Weights of a small multi-label image tagger.
Data: trained on photos with spoken descriptions (Open Images, Localized Narratives), 14.1 epochs.
Rows from block 7, named by matrix and row number. Rows with one number belong to one channel. Each number is 128 + 24 x the weight over its row's rms, rounded and kept within 0 to 255. All counts start at 0. Numbers have three digits each. After the name is the row's rms in percent of the matrix's.
# convs0: first 3x3 conv (model.blocks.7.convs.0.weight, 384x384x3x3), inputs 345-359, a 3x3 kernel for each
# convs1: second 3x3 conv (model.blocks.7.convs.1.weight, 384x384x3x3, transposed), outputs 345-359, a 3x3 kernel for each
convs0.103 100:142128137130135169161148149100073075176198176137129125131156123140135147147178185121121121127147136090110139078101112135115122123125125130127138132122136080094131128133146147149161096107151117139135148135142158142151125136128156128131138153144122107093143131131145140121143150142089134133092123130099096136140125132180154154132121107159160172115109126105140153103136128134120161077111120111133134086099138
convs0.104 100:133135118136148138124119116122071070106111131140112112115088109108121153122142178141154166148147175110135131147123115184140122144124141106122141135146133122123122130161145097156129125145145100095095112127110085078086157144116139144131135141129122148118125162157118112123142117144135170120128099082101103144101143130140160152145117110122108117122131128123148113094074110105102173157150152121126133132122098
convs0.105 094:142150145131132124176167142121132148156142128129143141123118131107098085136128079104110141120139193145116148097103110131116152072066081111105127120168134106147144135089109152111120111082076114152129140140132162129145126130116102083108104096102135133130115136118118122138118119120126134141117165178099148168081138148104158114128142130106094103105122104138158164075098103165133102122126141145146133116127129
convs0.106 098:128139154147128129135142110111135108135175149102161133174153126139134153125136116122121158130108135165131151109104129143148169149176173134129122136145147160148170136144161126131144160160162097116095113134135132118186095123132127167140139146168112132099133151131117127136108101054126151101163154149102122133134133118129147135133104129126112139121151136152151143110082116104081059093096114132112118146161162
convs0.107 097:123141142098138119106091099107127139126159139145221183148120091138117114122120129129101088134135136144128126144099098145126140111100136133138129145134159135132135080094108116121153095097157116137119154121109136122135138148121128118137144150141099095107114139169114181143180142128144176129140173131123117131130131147101132096124108134118121133102134144092099099156153127136141148139119120137114091109135126
convs0.108 094:144133111133161147111095111160167179123142130075082112147109096106106126161189177138126129117135087138144155074083076150161135191177152131136101108132106148164161132138144133132142121161137140127146109102121094086077128112123125110137108137112109124120142144146126119131152142118162155149112102141131133141150180160114143128129165178138151143128117104145151139110109095091103140133153152110095111130127127
convs0.109 097:130112107116106096147141132124152158168195143165139122125117097139093126114148098121133161105126128094092112151138130127123150106131139111147175118124127093125123131122206164120149147142134086147131108151150106108139121112141156191177137154139123132148124144139167162156086107149107178154094106079125137134134111116128094103132105128097102095114095100146161189152129172126131180144184179131146127102101072
convs0.110 111:126133132147113112144101124117145111086150105107098071178153155124081118107095109108096098100107126152167157079118119135179153142166145117129130115115107136142126123133138115114125119135163143140131116109126142101121118129107124125121107115107127130136129146128116138128115087123107083108146132142114095114125105102098128107138149123134133143138140138150146118176163123136118103143137134137184154165178162
convs0.111 102:104105100127109171115094137142214160135220172095142130195133134168158108169098102109128113140137122157137146107106098121159146127172185154160123131158128154143111160088079165158160156126122081095118143111119156146074133135126164140115099102110113135145147142156130132139133119128151096123136100138109155149113132170121154151117123130130130139143130161138166135159135175141125166082100098067135147144147133
convs0.112 103:072098115103123129115143138099125063106126107174140196152160158164131177137123141099106143098160122117142123122152157071139124077136102122145128121141125108125109128145133131130152090100117093169143126129112120133113131129119111100143127136150117111131125121141126115133101133203058133142065141151125144148112140139122137134119164138107142113112134095117096129117118125110109112175136125153131161112124122
convs0.113 099:130127092132185118125132102097114143133125109127092101068112118075117116085082097097140135121140101128125123124131163132121080113158099116107100127108101127149147137122108104118117109118142119124094136114085104115091115162149140141144155146112131128122121116114108116141090163118118111138130159141114143117118150104130121123115098118122124116134127100085130114089124114124141105075085108086083135086076110
convs0.114 095:082127134144125128151108104147223199115127189131114152132105116102070111127152122135157125152147139126136133142146155170126157110140108103134121106124118117111063145102114146147137152145144116084112160167147173157133107119130099116116153138150127114151143115133126100125132120120204144148146145122147132134165132139083123126108119131116134157129139123146107132123137158107134124120128121115100111141139143
convs0.115 106:127144131099123125103112090097106091161175130120135077103117134107126102123162150135164141087099096135138145105133115111142115103117109135126111105083092124108091097125133116125131118139135160196145131157140122112125101113135112120127124135122132128142134110122134127139135132132112101099102090096151151156145146139110117132123139143135131149111112121110139142128134171108087077110100104098070092115096112
convs0.116 097:171141146116117146152143156094106121181225146155112082217198188139150143101133148155146152084093110079126130135117150138113113117123135135156146121094111122117120143106106120133136118105081131156107130145120108115115094095116140154120132138108139120106133128119103115122171157161112119097134165142118161123118151132111141129110143151126130136110124139127114131111129106103102084126103100128093132107115162
convs0.117 101:097124131110141131119151137096154120153171137121134137141142163152149172145116126140121146122108168130125134153114150159143098201202138161159145134125119149139139122114130136110110098152115142089079098099115112095113103107121137098102129132125129114110131135130180159152178172144094132170110141131136122103145142115164131153084092106133139147115136150129134130170159136178133186138110145149128144123134171
convs0.118 103:167185181119106117123106120153162134144088088089091095149120140117118121115116124134145148132164145135149135159133172165144156176144124117159159149146136127142140081117099109122070155173146148188152151174104100133090168161155170155155136146140144128155143147155107131125137126094155167128108137093128123107083106110117130129145174171152176167144162166135110105113107103079061084164185182159160140123128112
convs0.119 100:144142121102115119124121121079085089113088113136096103110130138155155159110139157136109138122109098160140142141155111146156135129105105111128096095099093158191167136120153074075095103140124201190138154131095116118056167149114133106117124122108112147125113130112168159161096174119107141074103129094178141164132127121111108133139138123133114114134140122089113107155153114148104132124137162140132142141165134
convs0.120 093:108146109134148129167160128110114080129150102132137157094140047137147077133123116155160111121130116151133132123140089121112132104123147140156131159156119116110106105143143133109122134103111133123092122141115087113129132117124115101117116134141149127151164118125124107120131131101134172131145130161129132120130143161085131132099109127152156157134113116170163148119130086134121097137120155149139139152138128
convs0.121 107:126133131165143128190179152118107102096105106120122133083110111097133097119132105130124120104122094101114119110118129107101140118102127120120100139122113144143123116123123089112132097125122162148127124134133150140151138116144113091146128117119134123130137129125103116135104094122110105086090093100112123111125107094124119126112106108135125132093097132128155145107135122121097113118122127117092096126107121
convs0.122 105:129159158102091077125140093145145174141143116128164088137131113131117111098114125103140132068112115116138118161132161115109163108174165151144110139124095132122113134119121156146141109120133074107143128106157112102130125149148134151140119123133134138125112112104103107106134129087164137098149125079110091121110142139122177145131130139137131091124120124106121178120118139124153169138137160117103151102084131
convs0.123 101:139112121158176179127134156194179173106131134103086114109135108138164162114147153148182167102160142144161118136097135104124158127119130134155141116122096138155136118089085130114102110106098115067063100123090092108095143153163145170142118133134139135117105115121113132130137125145121161144156129117126118115120169161110135126148131147148131161129161159127112162127170189145137121145167123154174155155160142
convs0.124 099:132115111163150138145129131115119082094123114120114165114122121141113140133116169132134130141171163131164185091123099076109136107125098146121110132136132123141153155126120148104159149144179133141147105166087096148097138136144119155125127132139118130129137137144134130140097144119113133127147135142146147124111144140103141139136112103128111120130120146081098112154199146104114125125138158164183159110131126
convs0.125 105:190157176123112120105094083136151168161136127112130112138125129128121125118113112152160128120102120103097126127155147148145151140127144073105108116117122115109108167112105119127151136128136117147127151144110140135144170145140115129118108120118120129145126135110146157114095154134062083101103108118091141134121130127115110105125116122133119133129129126184181197119107121101107091147166151139135124111104131
convs0.126 095:098141141107153146099148133121144141133097164092125115137147115133095073131116135144148126092091132094135131116141135157172177147133111125113126121132139112110113118093130146117166097114154122135093138183123158119100100113123126128099090115130159125137157151169148144144198109176157073170129152149112090111135129132146149139124140129142150117133133140166184121127138124114113127118149140115116146118113120
convs0.127 101:132115093113117099148142171129133175075091089154169129101125129092098102086092130113123126112123116121149121080121133084089111185151086124109103154131124118107146122108116144090132105111109121123081130120086079095117155133146130120162130127165108119118115108115129152128131126082102102105112146171099139141147118117116095135157138170155142165112111132107129164158126135134127113119135144121123133167164121
convs0.128 097:164146118126123105146123172153142137155149145120123081113150099103117115116119136114124132148142138105100099109147099131137092155115130134127136169146146140124117118122110132122129154139165158135104122164109144115066177164119097110091127143149132133104126117111124127091090111067114144100114092122128108114117105130108135124127089102098099108118104117137128141131111110115101121142106135125138127126153110
convs0.129 108:158141112129140110132162149085110106119162159160142189150158136129142148163175160136114121141116118118125110143135125084100084110145135121118127113120128139149147105107121069089119124137139121120117124096078140122128134135128140121146180171177109109123107124134154152168122117121162125123118135110130128141147156134141147120098099126108142121134168156152153121126124113098097095129154160132121110078097084
convs0.130 094:108127084134154129191168160200183138111122109141112044077094125146160161131153163090120088116162145107172168116112112125161097116120127097118142147145130105128114168149164142133090129147114118106131123099078161113125167141147090104123128127131158139123139115108093098107153136081159192119120139125136143114109114106143132127138133126137140119158148114136139099124090126135172182112118120099123161132103139
convs0.131 101:117109097122145127105106117100106110145144155103108105176171162137123091120104126143151136127123099097112110108144116125148158149171185135111156140143131138139124107122130131179136149164142112121126153136125163170124110113085117116136125131145121120163103130131091104109161181158125115124151115117090088105109099116125136162099095099119116105134138162139155101157170142141138093136107114136104115116119132
convs0.132 096:169126128142124090146128098124117168145168116062083146109144158080144156128168151136180148145154109142168140101111130107089144119098101117125145123115156141127129127148169115135166140115131093168146099157092075149124145140115144189146142127137147124110137118110113104118106180150132136084074146064173166146163121104119109153125126138123127142102107121163160161143160163130147152127120083123108086105103144
convs0.133 101:141144138131104112158128106135128091154133068154144197127096109167147129153162136137115139152130097145141138116113128159196130117122092103131144137111111108081113134113137148140153122113100133137150158179154154147153146131132098121099114118104109134142111157130125162131152151157110119106112102112142133131134131110142130105121142123130126117132129133135101086161162097105147160156146143143144146119125118
convs0.134 100:149114131138118133140146132103088109090115114126140082171141139093124154126150137109124091147127111126133094153160125113111111099114102163169137130139151127116108106109124174170189144106126089125161123126143135128126120160136135142139113129130137136127146104114139127118132129114155189144120110071137115135128145128131134133148134130108113097118139136115126149096127103124143100124125120121116142119133127
convs0.135 104:115116099129123106097096077145158118140134124127114126170121115159120124146171161134113118157153158125153132086155162114135154102122119142127128150168131119116125146147154163181143116094125113100149127127135106097090107140141138165137132139139137119123163134148124119121187139170158146148123130101119124137136136142112142143136179177167130142145131152109169113095130142146180139125121115127146143141169147
convs0.136 102:131138108092112114103148117126139107139139119162113125184152115151111121116132151160164135139178142143143135130128121152124147133145112153130118134101123119102117127126131113111122124113126118095074106082111152127114144144130109094094096109083121095085109117108114122125134129092121148131161124106108135134106134140139130148158163134131152148108101103073101129111143162117102116092116133110092095167150154
convs0.137 105:147127137129124098135114106111160123163166147179197194086136136120170162116110127130146148105123113107113113146105182127092160146126141127114097150120128140119134120097127127104135131135125076099141087101120134112126113140123130148113133152140144154132112174143100143127184146127136122133140131096118092137128096121156139136147136147154101107152128127073129141106116116110130117144145149135106127103104134
convs0.138 099:124117161133119118121100127151111165133108092072098134165133125126103132143145132134153153150176170136177169136116132141114129114118149156164144119130149120127105144132113118106109147115123170093110127085120135055133116110122116114112094083126145125106147152132150153115126100104106111106107159144133089086132096125103098131133146119115120111121134180104112144119090111096084084126119123106127119095133151
convs0.139 101:126091116114124141087140116151110170111148182134133167112127102141124157155127141106104126158108172139091175117128124121133127160124132141132118133124131150135152114116129125132138087112172117132143137104104120097104147117152109163148121149132131157122139137125135147126127148078120096100114125119130101165160115126086101139121127133120161141137113130115092135135138153090069148104118083135144095116129111
convs0.140 100:118115103137146149158139116154163153062139123138129119143132087180152112136110149148125121128124130109143151184138156131102109113088128153134102153144129126123145156143129162157139136123130128120154122118145117105132161158136107131097139153121122115127104106115120118156191094118139128164174150147136114114122149162100135124140136152125134129139155130165143140182144129152115083132112116148153136174162164
convs0.141 097:136131135149132111150124119132144174159122146076093094100101111122131130123162144112159136102126121109116111107097110141185145121133114117124115135122138119123151120146134154107131136093117142175130107145163108139138126119135119119087154110114119121149158136152113113133182202175149142078167154112166152123105138120124150122102110113086103111113106115121129119122105115155154147195200193163142173133126137
convs0.142 112:160167130159150132149141116120097134075071072094088098131149118153171148121150147132146113137147115143150129158151178157170210100131131148134119141134113130132123112097131118101108094095104129110076136092094147089147127117108101117095124118110130148153125157139127127101123121093121106084150132126115131136075109117124138141137128101140109126135129109130146140143159162158185179086094085102117106114152156
convs0.143 099:127123156126141161095103165105096106133143132099123105101125108141139117126124119142129137135153151163148153091118075082152111092164116140119144136126141113138126133121143114116152115110119150177197175152138168154139128133120094095101110123116119105108129129124139141101119114126127132125185159140108125143126140148121094119115112098131122108114106099115095133116130090140159129131120124128123094123133112
convs0.144 097:104095126115132123108134112119132073181145165163154156174111113118108117094100114099152143114148159154150139114158168098147121160140127147116140150117142146116149174118128095128112115156133124126129164143161109106148108101107119113129124152163137133124089080111134141148127078116148133122130163130104132119125142146108121118104071095120124143161165142135133108123095132122145144129145124122152137115127104
convs0.145 099:112145155139132101132129101099147082124108135130147141146170164084103084116140130138149137113149133146141147110097126166183149138165150136139130126149146122118126106125093094141114161197205109102089116109112125083113115113117132121116119143150090093092123117088153140121119156108138146150152131142130116130146138167118147116149141141147138149117117130139149122139138146091121116137124121159146123142137135
convs0.146 095:132134165116137126093096109142147120145110139146161147113119141109127137131143131116118121128139117112105121124122109097110146170126125101073114110141115128136143132140133140134125152141108134155174128123172102108126163150140147153154106131133113112119167134133140112118078120091129138128120132137120154139151138155124133128130125128122119133150142115142154158092113121089114085161140138100082074140138109
convs0.147 098:127146116119136115132187176081106094124156144107074103115120104114102095124085102117107141149129119074087107128106129111143126125142127149139131117116139151128133134114133110119107130120150146173127107143099114153143131118133104118119128120105130114106130122126169152148176153136163159120127161138118106143130075131152128113122115139127132121124137120109130121148164165150122155126140112141154137130143127
convs0.148 099:138144100111124078100093134115132153140094140112091106136108138149101141125150174114097132128111117094123133160109114104159091113156164124135154098082127122117108117165158080161134145168100127150140128150161110152114128117095146143139128151124103109135120128099128128114113089113123121141132144133107170155097129183134127121127119117096112136109140134133119134146118167127120159156140137120141122104153126
convs0.149 100:114136134129116149103130153127105119107076091123113133157116148187141142145149138141107130144127140097137133120103118119136158122150156119116144134093116135147125107089131094152132107114164084116128114145137098132110122138137126112133131120139126120120135115138106083126137123149176138118165191152153134103172163108121114105127129151116150136103131118060114111089106109102128121133163109136147102119138126
convs0.150 106:113111104123134108122115118139120094145120112189155117094093127126134119125135124132088125145109114124124139134101148131139119184161181123098151107101149138109117112106151127128158128110166129084115146093135127069123123119128148151138125115125128169136125134102150116135130112168107097136085082136129131142122149132135112107126122140129125116129115109106098139153150186130121146128113105132115090140110085
convs0.151 107:117130149139135158122095145128108140107113116107125102134144154132140140103131124093108115133150125132134093167139158116141152108152176120117106151131118140137119118136101145145126154119112131169147127156122149127105126110115117108091105127117138112118122129141124163145127140160149142164156110151130130125118151149112126124104117115138153119118132119112102124131128155151151131136147154122135128121134136
convs0.152 105:120150132110138118107118114163145130065086042138138160147138136138124124174157136119136144115108114122148114128141100128121106125130107115102091123129155150136134113126107138138114112132114143126144137123123123099146104130127116108104114109121127116108127109104131139138112117102089070064134164100127117138133122146110112131127128139154137135166151151105136165100114122135134133150163151110130112117138122
convs1.103 089:138121126066061129126109099154159161149157153089129133122131136088091092159172137119123117140129126114119151096116118109089116108132085125136108178190156179183151147128153143141135196158102130103104137107126120110126138135136118074151119141144105113115095113068086110096119139108159164154113118115155166184097117097103113098143154162135128135133137150122149152130125102117126125110114102117125126137108107
convs1.104 098:107148123113101088116141143146120131129091109113093106123087096099111133117110104119138118112137136108114093104119107133144121120132108128153117097096131141149128122134159133144142112140107150163145127149153099131116133150097125172130137134112119103083087138110122143155147154136134120106124148142155103130128143123127093104172152147133149118133149092163127154116102069120097109179197175149174155150161165
convs1.105 101:180134135110102100118128114169153129112129161120123159117127112132116142122121120142162137146169123126121133141152153131120116132118103108092088102106137125076092142107118148151160154159196116154100137127101141142096134086105154137122176148163122149158142128105125115124068078088098124126145141150087076099159171124130163155126108125132138147119131147121140125091098104129126120129102097123126113101113138
convs1.106 107:092123098158126140152129164134123124142166157142133137084107106138132145130150125118119159118146136103156129124163096129190118117111074116116128132145104134152114093069148147147115174147126127138131116143115113115093125129149147164178082087087115073126145131169100136115145143128123135115182153156115136119115131141124142119140181156163133141165135119098118099157103104147107106147130148125059091133123110
convs1.107 089:142162109124141150136124086150165145136136132131143122102149154146097143148141167147178132112116108077100092102118141101153140131100111119084084163171155148193198148119096124103106108133104166186137120131131173138164145074117130156139105103099089147101093118148093106099108092092127143100110120117115118124124133110135140135141138149131164170131102158157144167123136116122096098150103138177081151143099126
convs1.108 107:116102110120110103108108109117106091133110107141130148153155149163135152138143157134154135142140128085088106128143156080108123102152154134139143161149141105121116114161122123124100120132133126163159125161145137162150177151129166183164164152162137150128111096105132148114199162126152143124163133104111125129127135138122126095117121120135102135150169165110125127105117099117122114132111144131130135109098128
convs1.109 101:098109080046071052160121136153152145145139119114132098160167130160171157163149171061081079092115108107139140160129114145134137132144131097109137152136128169162139104093118165131134181129126141160158116130116084113123127116103155144153141137136173140138138046083162094098095112106150103107108127090089120111128133122137139132139114125183192180148149148160116147165125125164159143129139139152189139125139155
convs1.110 104:124114112134109126106074088139111131117139136136133141095057107138112121132127133129150142099118126111099109106106124134138151133093061129151139125147157137142147160164125151101099156138166126146137086083094160154159126128119139134140153158152124114113121092093166155151144103147156143137131111124128153140135151159131123108161128155129100133157147181142160144074096100127111127125128120154138117097117128
convs1.111 086:104096096165147127137136127099134082152152176132116133106120122146137144126081131136140128141126129151163130108140140101139117117101082150158111120124122147143152102101150115103128122136143138166183152156146113115105149121108128137128142131136115126089101097124142145115104065089094106102108100113135098117183137125142125145124131139136136113120171124146153103170126090156171102146094116119089106158067135
convs1.112 111:117129097117121109122142140112120140135142134106098101107107080130108107139147151154124068135089086121084137128121101143120073142098078081098093128107125099090109155153163174168126163108061159131125154175132147146120115135153129133146082078073102101081102152070111109099136116097161145130157122117126108108114114133096131136149122114114148114135101116154093127138098135138146158110137154123107149105105141
convs1.113 085:150125154124142172100086111154133112115107109129123107144140122157120075156140103123165145123100087144147130102088128126147121119141139166150115159150133129113130152126111112150134112135110098131104134129129119132109100112124117126167085107135135128114184128138133116122126106141096104129158136139121080082131137158131113147156111138129099110129109141115135148109134156120123105131119120120110145107146132
convs1.114 093:131116137124162153068101117112119138141133166138093142151183153122117126106075110116164142118125156119104134113127090142089131131113121109134127089075137131139157115160154081151138116134113130131159088126148104107151136118145198174176116112122143137157104085124116121155145147167119115163137153115125099155118128135109124195104091126153112148110103090118098154145146143131137165096124130113122111137108106
convs1.115 104:104110097106097092096101134097068102103083122128115128111102113125137113111113121125109115119126115152129119129121114139121146125094107113119136086097092067097109135129139123131137154128114127121131109107125137143148126141149120138125136158129137127116102120120113118109111115104118107100097101076123134145148128144147135108099094101101107094108125117174164138136124107135100107116106124142136130126109140
convs1.116 098:128102106148134109184210193136138097127138130182174147117126131131138166107148147138143127125094155151140180167162171117147151114144122132175149174176187148157164086086117146148175160124116095105142098109130085122117155156170155165179147158162094124146165135147169166149132166159145166154148170157174145131162160145112140099125142164132169174116139133132171158142174154126146136136157139138126112145164132
convs1.117 091:114139136142153132144132150159121146113102106123113120091076113112123125112112104109096133163092136143118135133138145141114155102126148126167134158183172117163117123136119117118132118129127112127162129075110100113113145116133081068093113097135114098114153139128109133126128147143128110130196177172103121118125145150134139152115121118153102098140137126121103138114096145146101122134171166126128117106136106
convs1.118 100:128157167137150116139169169138135156163163205170162172110103139116135104115132124151131145098101081141154150135133119124115115153104106134139154150115132135145174092135135124158121116149128135123123103135138127156135090095080147135150180167152125120095095098125102095137125134121149178144128171130161164129144131135090111117182139110175140119151139125139126100139090092138105086141140138122119114158158162
convs1.119 109:145121150115132104127170173157140144087104069118152130101161118106132111094130127089074128140109136127116143122106086150125106169173127097138130113090112140113105170153146143111129147140114103062073138115122122122109138140148139118128142130151168132128110071093154140129137149121108132113108102116149107118126114092148147176130142139153134143097124096183112125112083105111126103160158156126101149104108108
convs1.120 094:124145134140121103140121117122137148103082093135168147107117136132163135115107118140126119121126128088103129147128135098127144099152129132178132110153117116119088117101130113096120175157132175112105135146095145162121120120135111127082083114141103101114134129144148162169124118134101125119122112096158142099138125143128102105105057106118146118104107109105128153126160156118107124130106102131100093126122105
convs1.121 105:158158149119136111112148116087130122125167138083089064132162120138116061128106085128115107110100149124150161136133132120098152126139121118123146145143129111103130114118107140111111127088101157124107149131135137121150156132115145131141117115132123155098144164116131091068128117120140100118157169148142121169129110127154130143124150154136133122132157150157141150139125117154152142117122122130124119138134171
convs1.122 098:111129115090113150112120139122131120118097131160122122154132109135146115099100110110111080096087072135161122151112114133107107119093155171147133151136129169132167089092087101107144097104117117149157089101155129142129159136154151129150143121117097128096112130149112121094125159165142128122151164134117124105125160125143121099125134110090098099122114127136111152145079165145090133100140151105107133127131135
convs1.123 097:123103146143140165139132151130132111148135121140145168140115108140121122093110112115105104138131124167182169095082117111092105118109144105116101150144115104152135106153101086093100132122113125098112123136120115128129092113123141166134184199165126109090141109125124094091162148134107105110107101108150103138152151130123129137152131153120163150103110112100077123128097101122094119128130142130113152153183145
convs1.124 097:141122157161100123128116126136160150094101126096112119111064093107090156125127138113171139096147080084116093103099155135161096122113113139117099157133202114110147138130109148093138132126140111107110058059081133092109107097130108099129102142135158132148187158148132111144113124144135151160129150126167172176145128109114090126154177174161132146094114138125168158114123115087102094179169154218153169161140143
convs1.125 103:116093123111101140190182165115112110113115116149157133154139121138144113127120110102095095085102112135181151148132116143096096162144131125101115155139123124124129105122136129134150167146115139181178128140134116122134128085135121132140132116126145170129084123125152153137119148129113132127105107096124120096124108111144125112113100108103101109098102092114108119133120151134143149120147135098105106138120118
convs1.126 103:152100100150129125147132135160154142166122120172159110131121134137140134153114150119109143155132169159135135092165140139180131122140118105134091106141116134115111136164169143122128119083101124181181184168149160144142142130108132127128151129122163129170166163201137139160127155130135111121110089095122114129115123107126103090120125137109162118128141130126160171112126133122116129131174136149176109172174143
convs1.127 098:118121145119104146092118143171144156088118104124116139133122107139135136114118128091116111116104151125104129135119112142118090103103101183131128160155183142109121153150140100097127138083122120153149156104163104113147122104102106083086126146118098079084095085102119096123135129145107095103097150128126125125134106108094080100109117103103125094100127121127112133122106132104122174103107120058100082078100126
convs1.128 084:130125109116108109133143150091135091112124085138143112122103130128119117153153122137113115130140121114134125158160156120094112123099117113161118146166154140111119126096094092094133135107142102130172123128185125109122108099154058118146119123160145101116117143124137119123107115126111094097124144163117129161106117106160158145154145155129147130144148120147119135139141153130149137121146156075095131086107129
convs1.129 114:104119098134156135130127126137089136131125127109137144152127163142085120154157146134119106133126138126143134141144138127131101149144165168195169083073080154144119093140132079063084125137137125125099127129152094111094123159139109093089089108129172135168130111070143117148094074090100071095105091079149118126111120130115114138138118118128133112100069084095133131118129122099080099102111121162130147140121145
convs1.130 090:158154172137141130121072091143146119151141121093083078136118124184082116154127134134162110128132156129097114105098118123127153159153160136099094088121078115110104138112156145139124135140121152169157120093128119098100120130112124146152130136146120143117089121108104119137105147130169183146140164127135127139112120115156140164120133139106099135120117147215130158115104101116118108140106129151128117121149107
convs1.131 095:108146140109115096142140094104129100089089116112107119116119104078099087109157141109151096130145168145129151143116146150099101147135152148175135155130124131116102153144137119138105129136116094116129090104103110137126106120122124125141151122127133119155126152132167149177105100101122136155106086144183156143155182152119101122117113135121142139128146145116063119110101116135146158152165097135150083124167098
convs1.132 084:161142159117082091138129167126092112117117139152144144094113131110162139147191135058110119108112138072169142120096103109107117154126119084075057125067113135138121173146127179153137150143123087110090144111116136152096165130171149135145174174170101126082138157135126147130128120147109174106156185153161164134133155137142124148149162107139149127135123137093132120128143152128156161170164175151130172153133134
convs1.133 097:131109106133154142096133119154144140111064088118111129116136145115120138133123142148165147142145116112082123159148136099158134120144136120127135119116116127093108104099123149101128161118157086117125086126110099138112107112108103073077095102108159161117090138110120158116150127137142122144129148156095143156102115136091107124156130144131138121148111113112121127099101111111108096143100126134126129121110135
convs1.134 108:135171140131094124101088102150146169118135112116133111118120107104098098127138148117136162190176170131081124151103134154175156150132118119141146157140118139124097147136175138134153116132177138147165118109127136122146150130145109116103140118099129144163100128163107130144115122133130169144138118131118111098119094094147145145127151151105094118147104117103140106137151123149147125095108104079097093101129104
convs1.135 106:154175158133146115055082100111120121130144123121102102099092099138137151121110137113150138108098140099085113121138153107140138112118089140144155118134129139130153161131106105151134107194189112091112127089131139104151156097144153124160158125162139098111138087151093064127118139112166148177166186180122122137131126134100127113138153186113117152117148143124127163122137160129126145164154153185148143143142167
convs1.136 115:126159136105117104121159117137130110151148149106128141104156082123164123142157122110138139064092118106187168131160123133175119121153136118106138095118098153156152124115129103122096076095041096127119086135126093156166131143192150105179110111098132100123124120120154144123129156166162168190151130163124135152104108126119118143098085111106087076129160105106115119183179167181176174143121153136116158150154171
convs1.137 111:135120150078106125090117114135113153167142144109102156084132094115134095094107083138104149135115165128131134129136140126159093117139074183088142130111142120141110157101130147151104156161103116120083115129147104084155126121129099071112118107123181142143130178155114142140109118117090116109123116131127156145128102120116105117112116131124131142135128139182163160131133124134132125161148147112112135137086106
convs1.138 092:072065125143130137154179179174163150101148148112134128148152142110097101120108129136192145147186150083052097145129127123136136132123142133159133126078108120122151128126107137112146145158088135116110109134130105135160102127135109120103157145122107108163100111146175126165116123154080096119132159127117127098096146124095124126089080076140145104110099135089083138146116136149155136091110091083123125114110130
convs1.139 090:156157109119139127112122118121107108119143122078115102107146143122153137119115156139114131154117152152085099175138140153148106148131126101133139146149139184143160133116153138094127156154115117098119114100145109073101102132082131131092141113131120126143120113202126104136185155140142090117115139131107150106131146125131129147116121116125145113120126118142118117150085136121092118108141128098096118091113124
convs1.140 105:174119145130112111157163121128099110093094127187180132138136146125143115148169140101112147125135114141164134128136111132113088147146141128135097107094115100097117081104173143168185113112122123137114182116132139132145083143131124094110167157140150112175140113161149087185081092134083123157118140139136125148130111161104123149149126122121144121107119106129119146199179207138168155136133123130124105125108087
convs1.141 102:119130113139144163121135141123152157125125145168141149141115086149125097103135114067115124093121132121139114117139135124133152111120139103133090125152103147138116124105119110118118130134121063105122114124126112159132078081104101120123134109117121134108145149147128140116125080100126130081142148122111115073102140104116138125102122140143151159118092087108099095104100110155183180179161153133143134185162142
convs1.142 106:087094104128132135130123128081080099115143120138127106130158179108117143127120132121117132134105145162111152111129131139142138143148149084105087091136130121138128117124116143139140125148124110115147134136160110139130081077101080067080112115085105132139109112123137132132128106113132114092141131109111100151101085113096118122112117111110116146123128123163116158111068080125082088125107112116109114114124112
convs1.143 099:183180177226181182122102101120129125137082133120105134089102141137127085125121091127142123131147140123164153120141097110123108075108084139147164093115118114103122124124119125115125146154154099140135086109139134109114159168157103108143149123131138099142133103111088065096119108120147135122137129142119132135115142119124157128152150173145165143102128119115117118081100144140128193126129111086090084094123139
convs1.144 098:146130157123127140121118140160151142155127132136127125148102135136116144115082130102132128111139136147097133106111115130115103142122112130109111132161181123113126142185127110170173125144167103157161142155160128131140140150105114115113125134125136141155139103108154193171137158172132139160132119117134132158134130156117098096104125156106130153093136107116122102146105120127120114116111118102128124156183148
convs1.145 100:142152152112150120072092124145117131114116115085094107089101102126178106137129103131142151156125129128113126128115087118137125118132101125136125088085079158151151152146137103120128098125132093095110074101111092104101120096090131129123128123111123141136109122115118145132133160132142120126147141136133113110124116143141134129138126112126106114132151130109115110122140125117138088129152146131115120119109096
convs1.146 085:124129134134131144169154182167154167113162131114083115119094115102104117107095119168123130161123142136083115148117130136140119120100128138151120061114099102140129120145123116124156163118115155149118150138139059121084104114135105117114114141127121115126134120078143139149088085121161124127141112093131115117180134138107130140126155113144115100111135099132180141135140109137140126093120120085134116114139106
convs1.147 106:059066077098084079098117103146133131099120119118136116123098095144122114111117110121136143110125188127099158131107092151114121147096079096084095125105116131127134131138109101122114136126122167144157125110115139130148116114128107130099132140139109072096131129130127145108129128136120104148160153143121097128136136143110096124104101116128096127135118115126103137094092125153158156074084108121121098125128130
convs1.148 110:157122144182166129146147147110103115111071126152105121113097068119101110121128129148108136115112115134125153101132119123112117092058066128125094109098086111118138128141144085150119127133127143097136166113167141123125132121120126101136136100144150115133114106109131146120117146124105109117163170176152121139137141109123092138113133102098085078078130089137135158141101172114081110115128132164148143102101095
convs1.149 103:130142130155131160102089113135138129125122134132115122124120147199137167158135127157161154111148149138153088137140152102084142091112158111146144141109123146095097116149128140112104137115108125171110106156089113164093128132127136110119117096111133095107152129110108123112117152156127134102127108107111111145130142145109139169132080088140132161105130099068151102064086161105121145102140154115140133121137123
convs1.150 104:131110105106116108097116117131164145165149165096106107107144148135141163128113129147112158129149134166185177128125100119108111103123121148152153132117125129118112136143135140148126110122129143120126142118137111110123122109117106094135142122150147150097145176113132144136090074118127108119141126137120131129125131116127118115132126108131113095075086098183145126171140126156110124096116136141149141107113122
convs1.151 105:127138171115119149154159137117132117085102098098086105121128132077102069094099109117171108142137093158113071103119138104106120085114137119109150134126133101105114137088109139086103141085107121162140070114091097152126154157146140132106106135116174166154114132098121158126128100109138135152139131127177156159142122089148132126136121110132127119135105109131138130102103114099110121186145136150118112178116105
convs1.152 115:136124117126128118139123122160128138141102113136119121180167160157129152126134150153143138131109121132107117096091112144156162136158148133155161130111152086093089131142116127138130128112088125129133157146117183163128184183167123136176119133126123153122121118099104119081121121129090077086122125136113115094119108119131113127102101094114130138135147152116100116105107100112112127149139127123133131133152172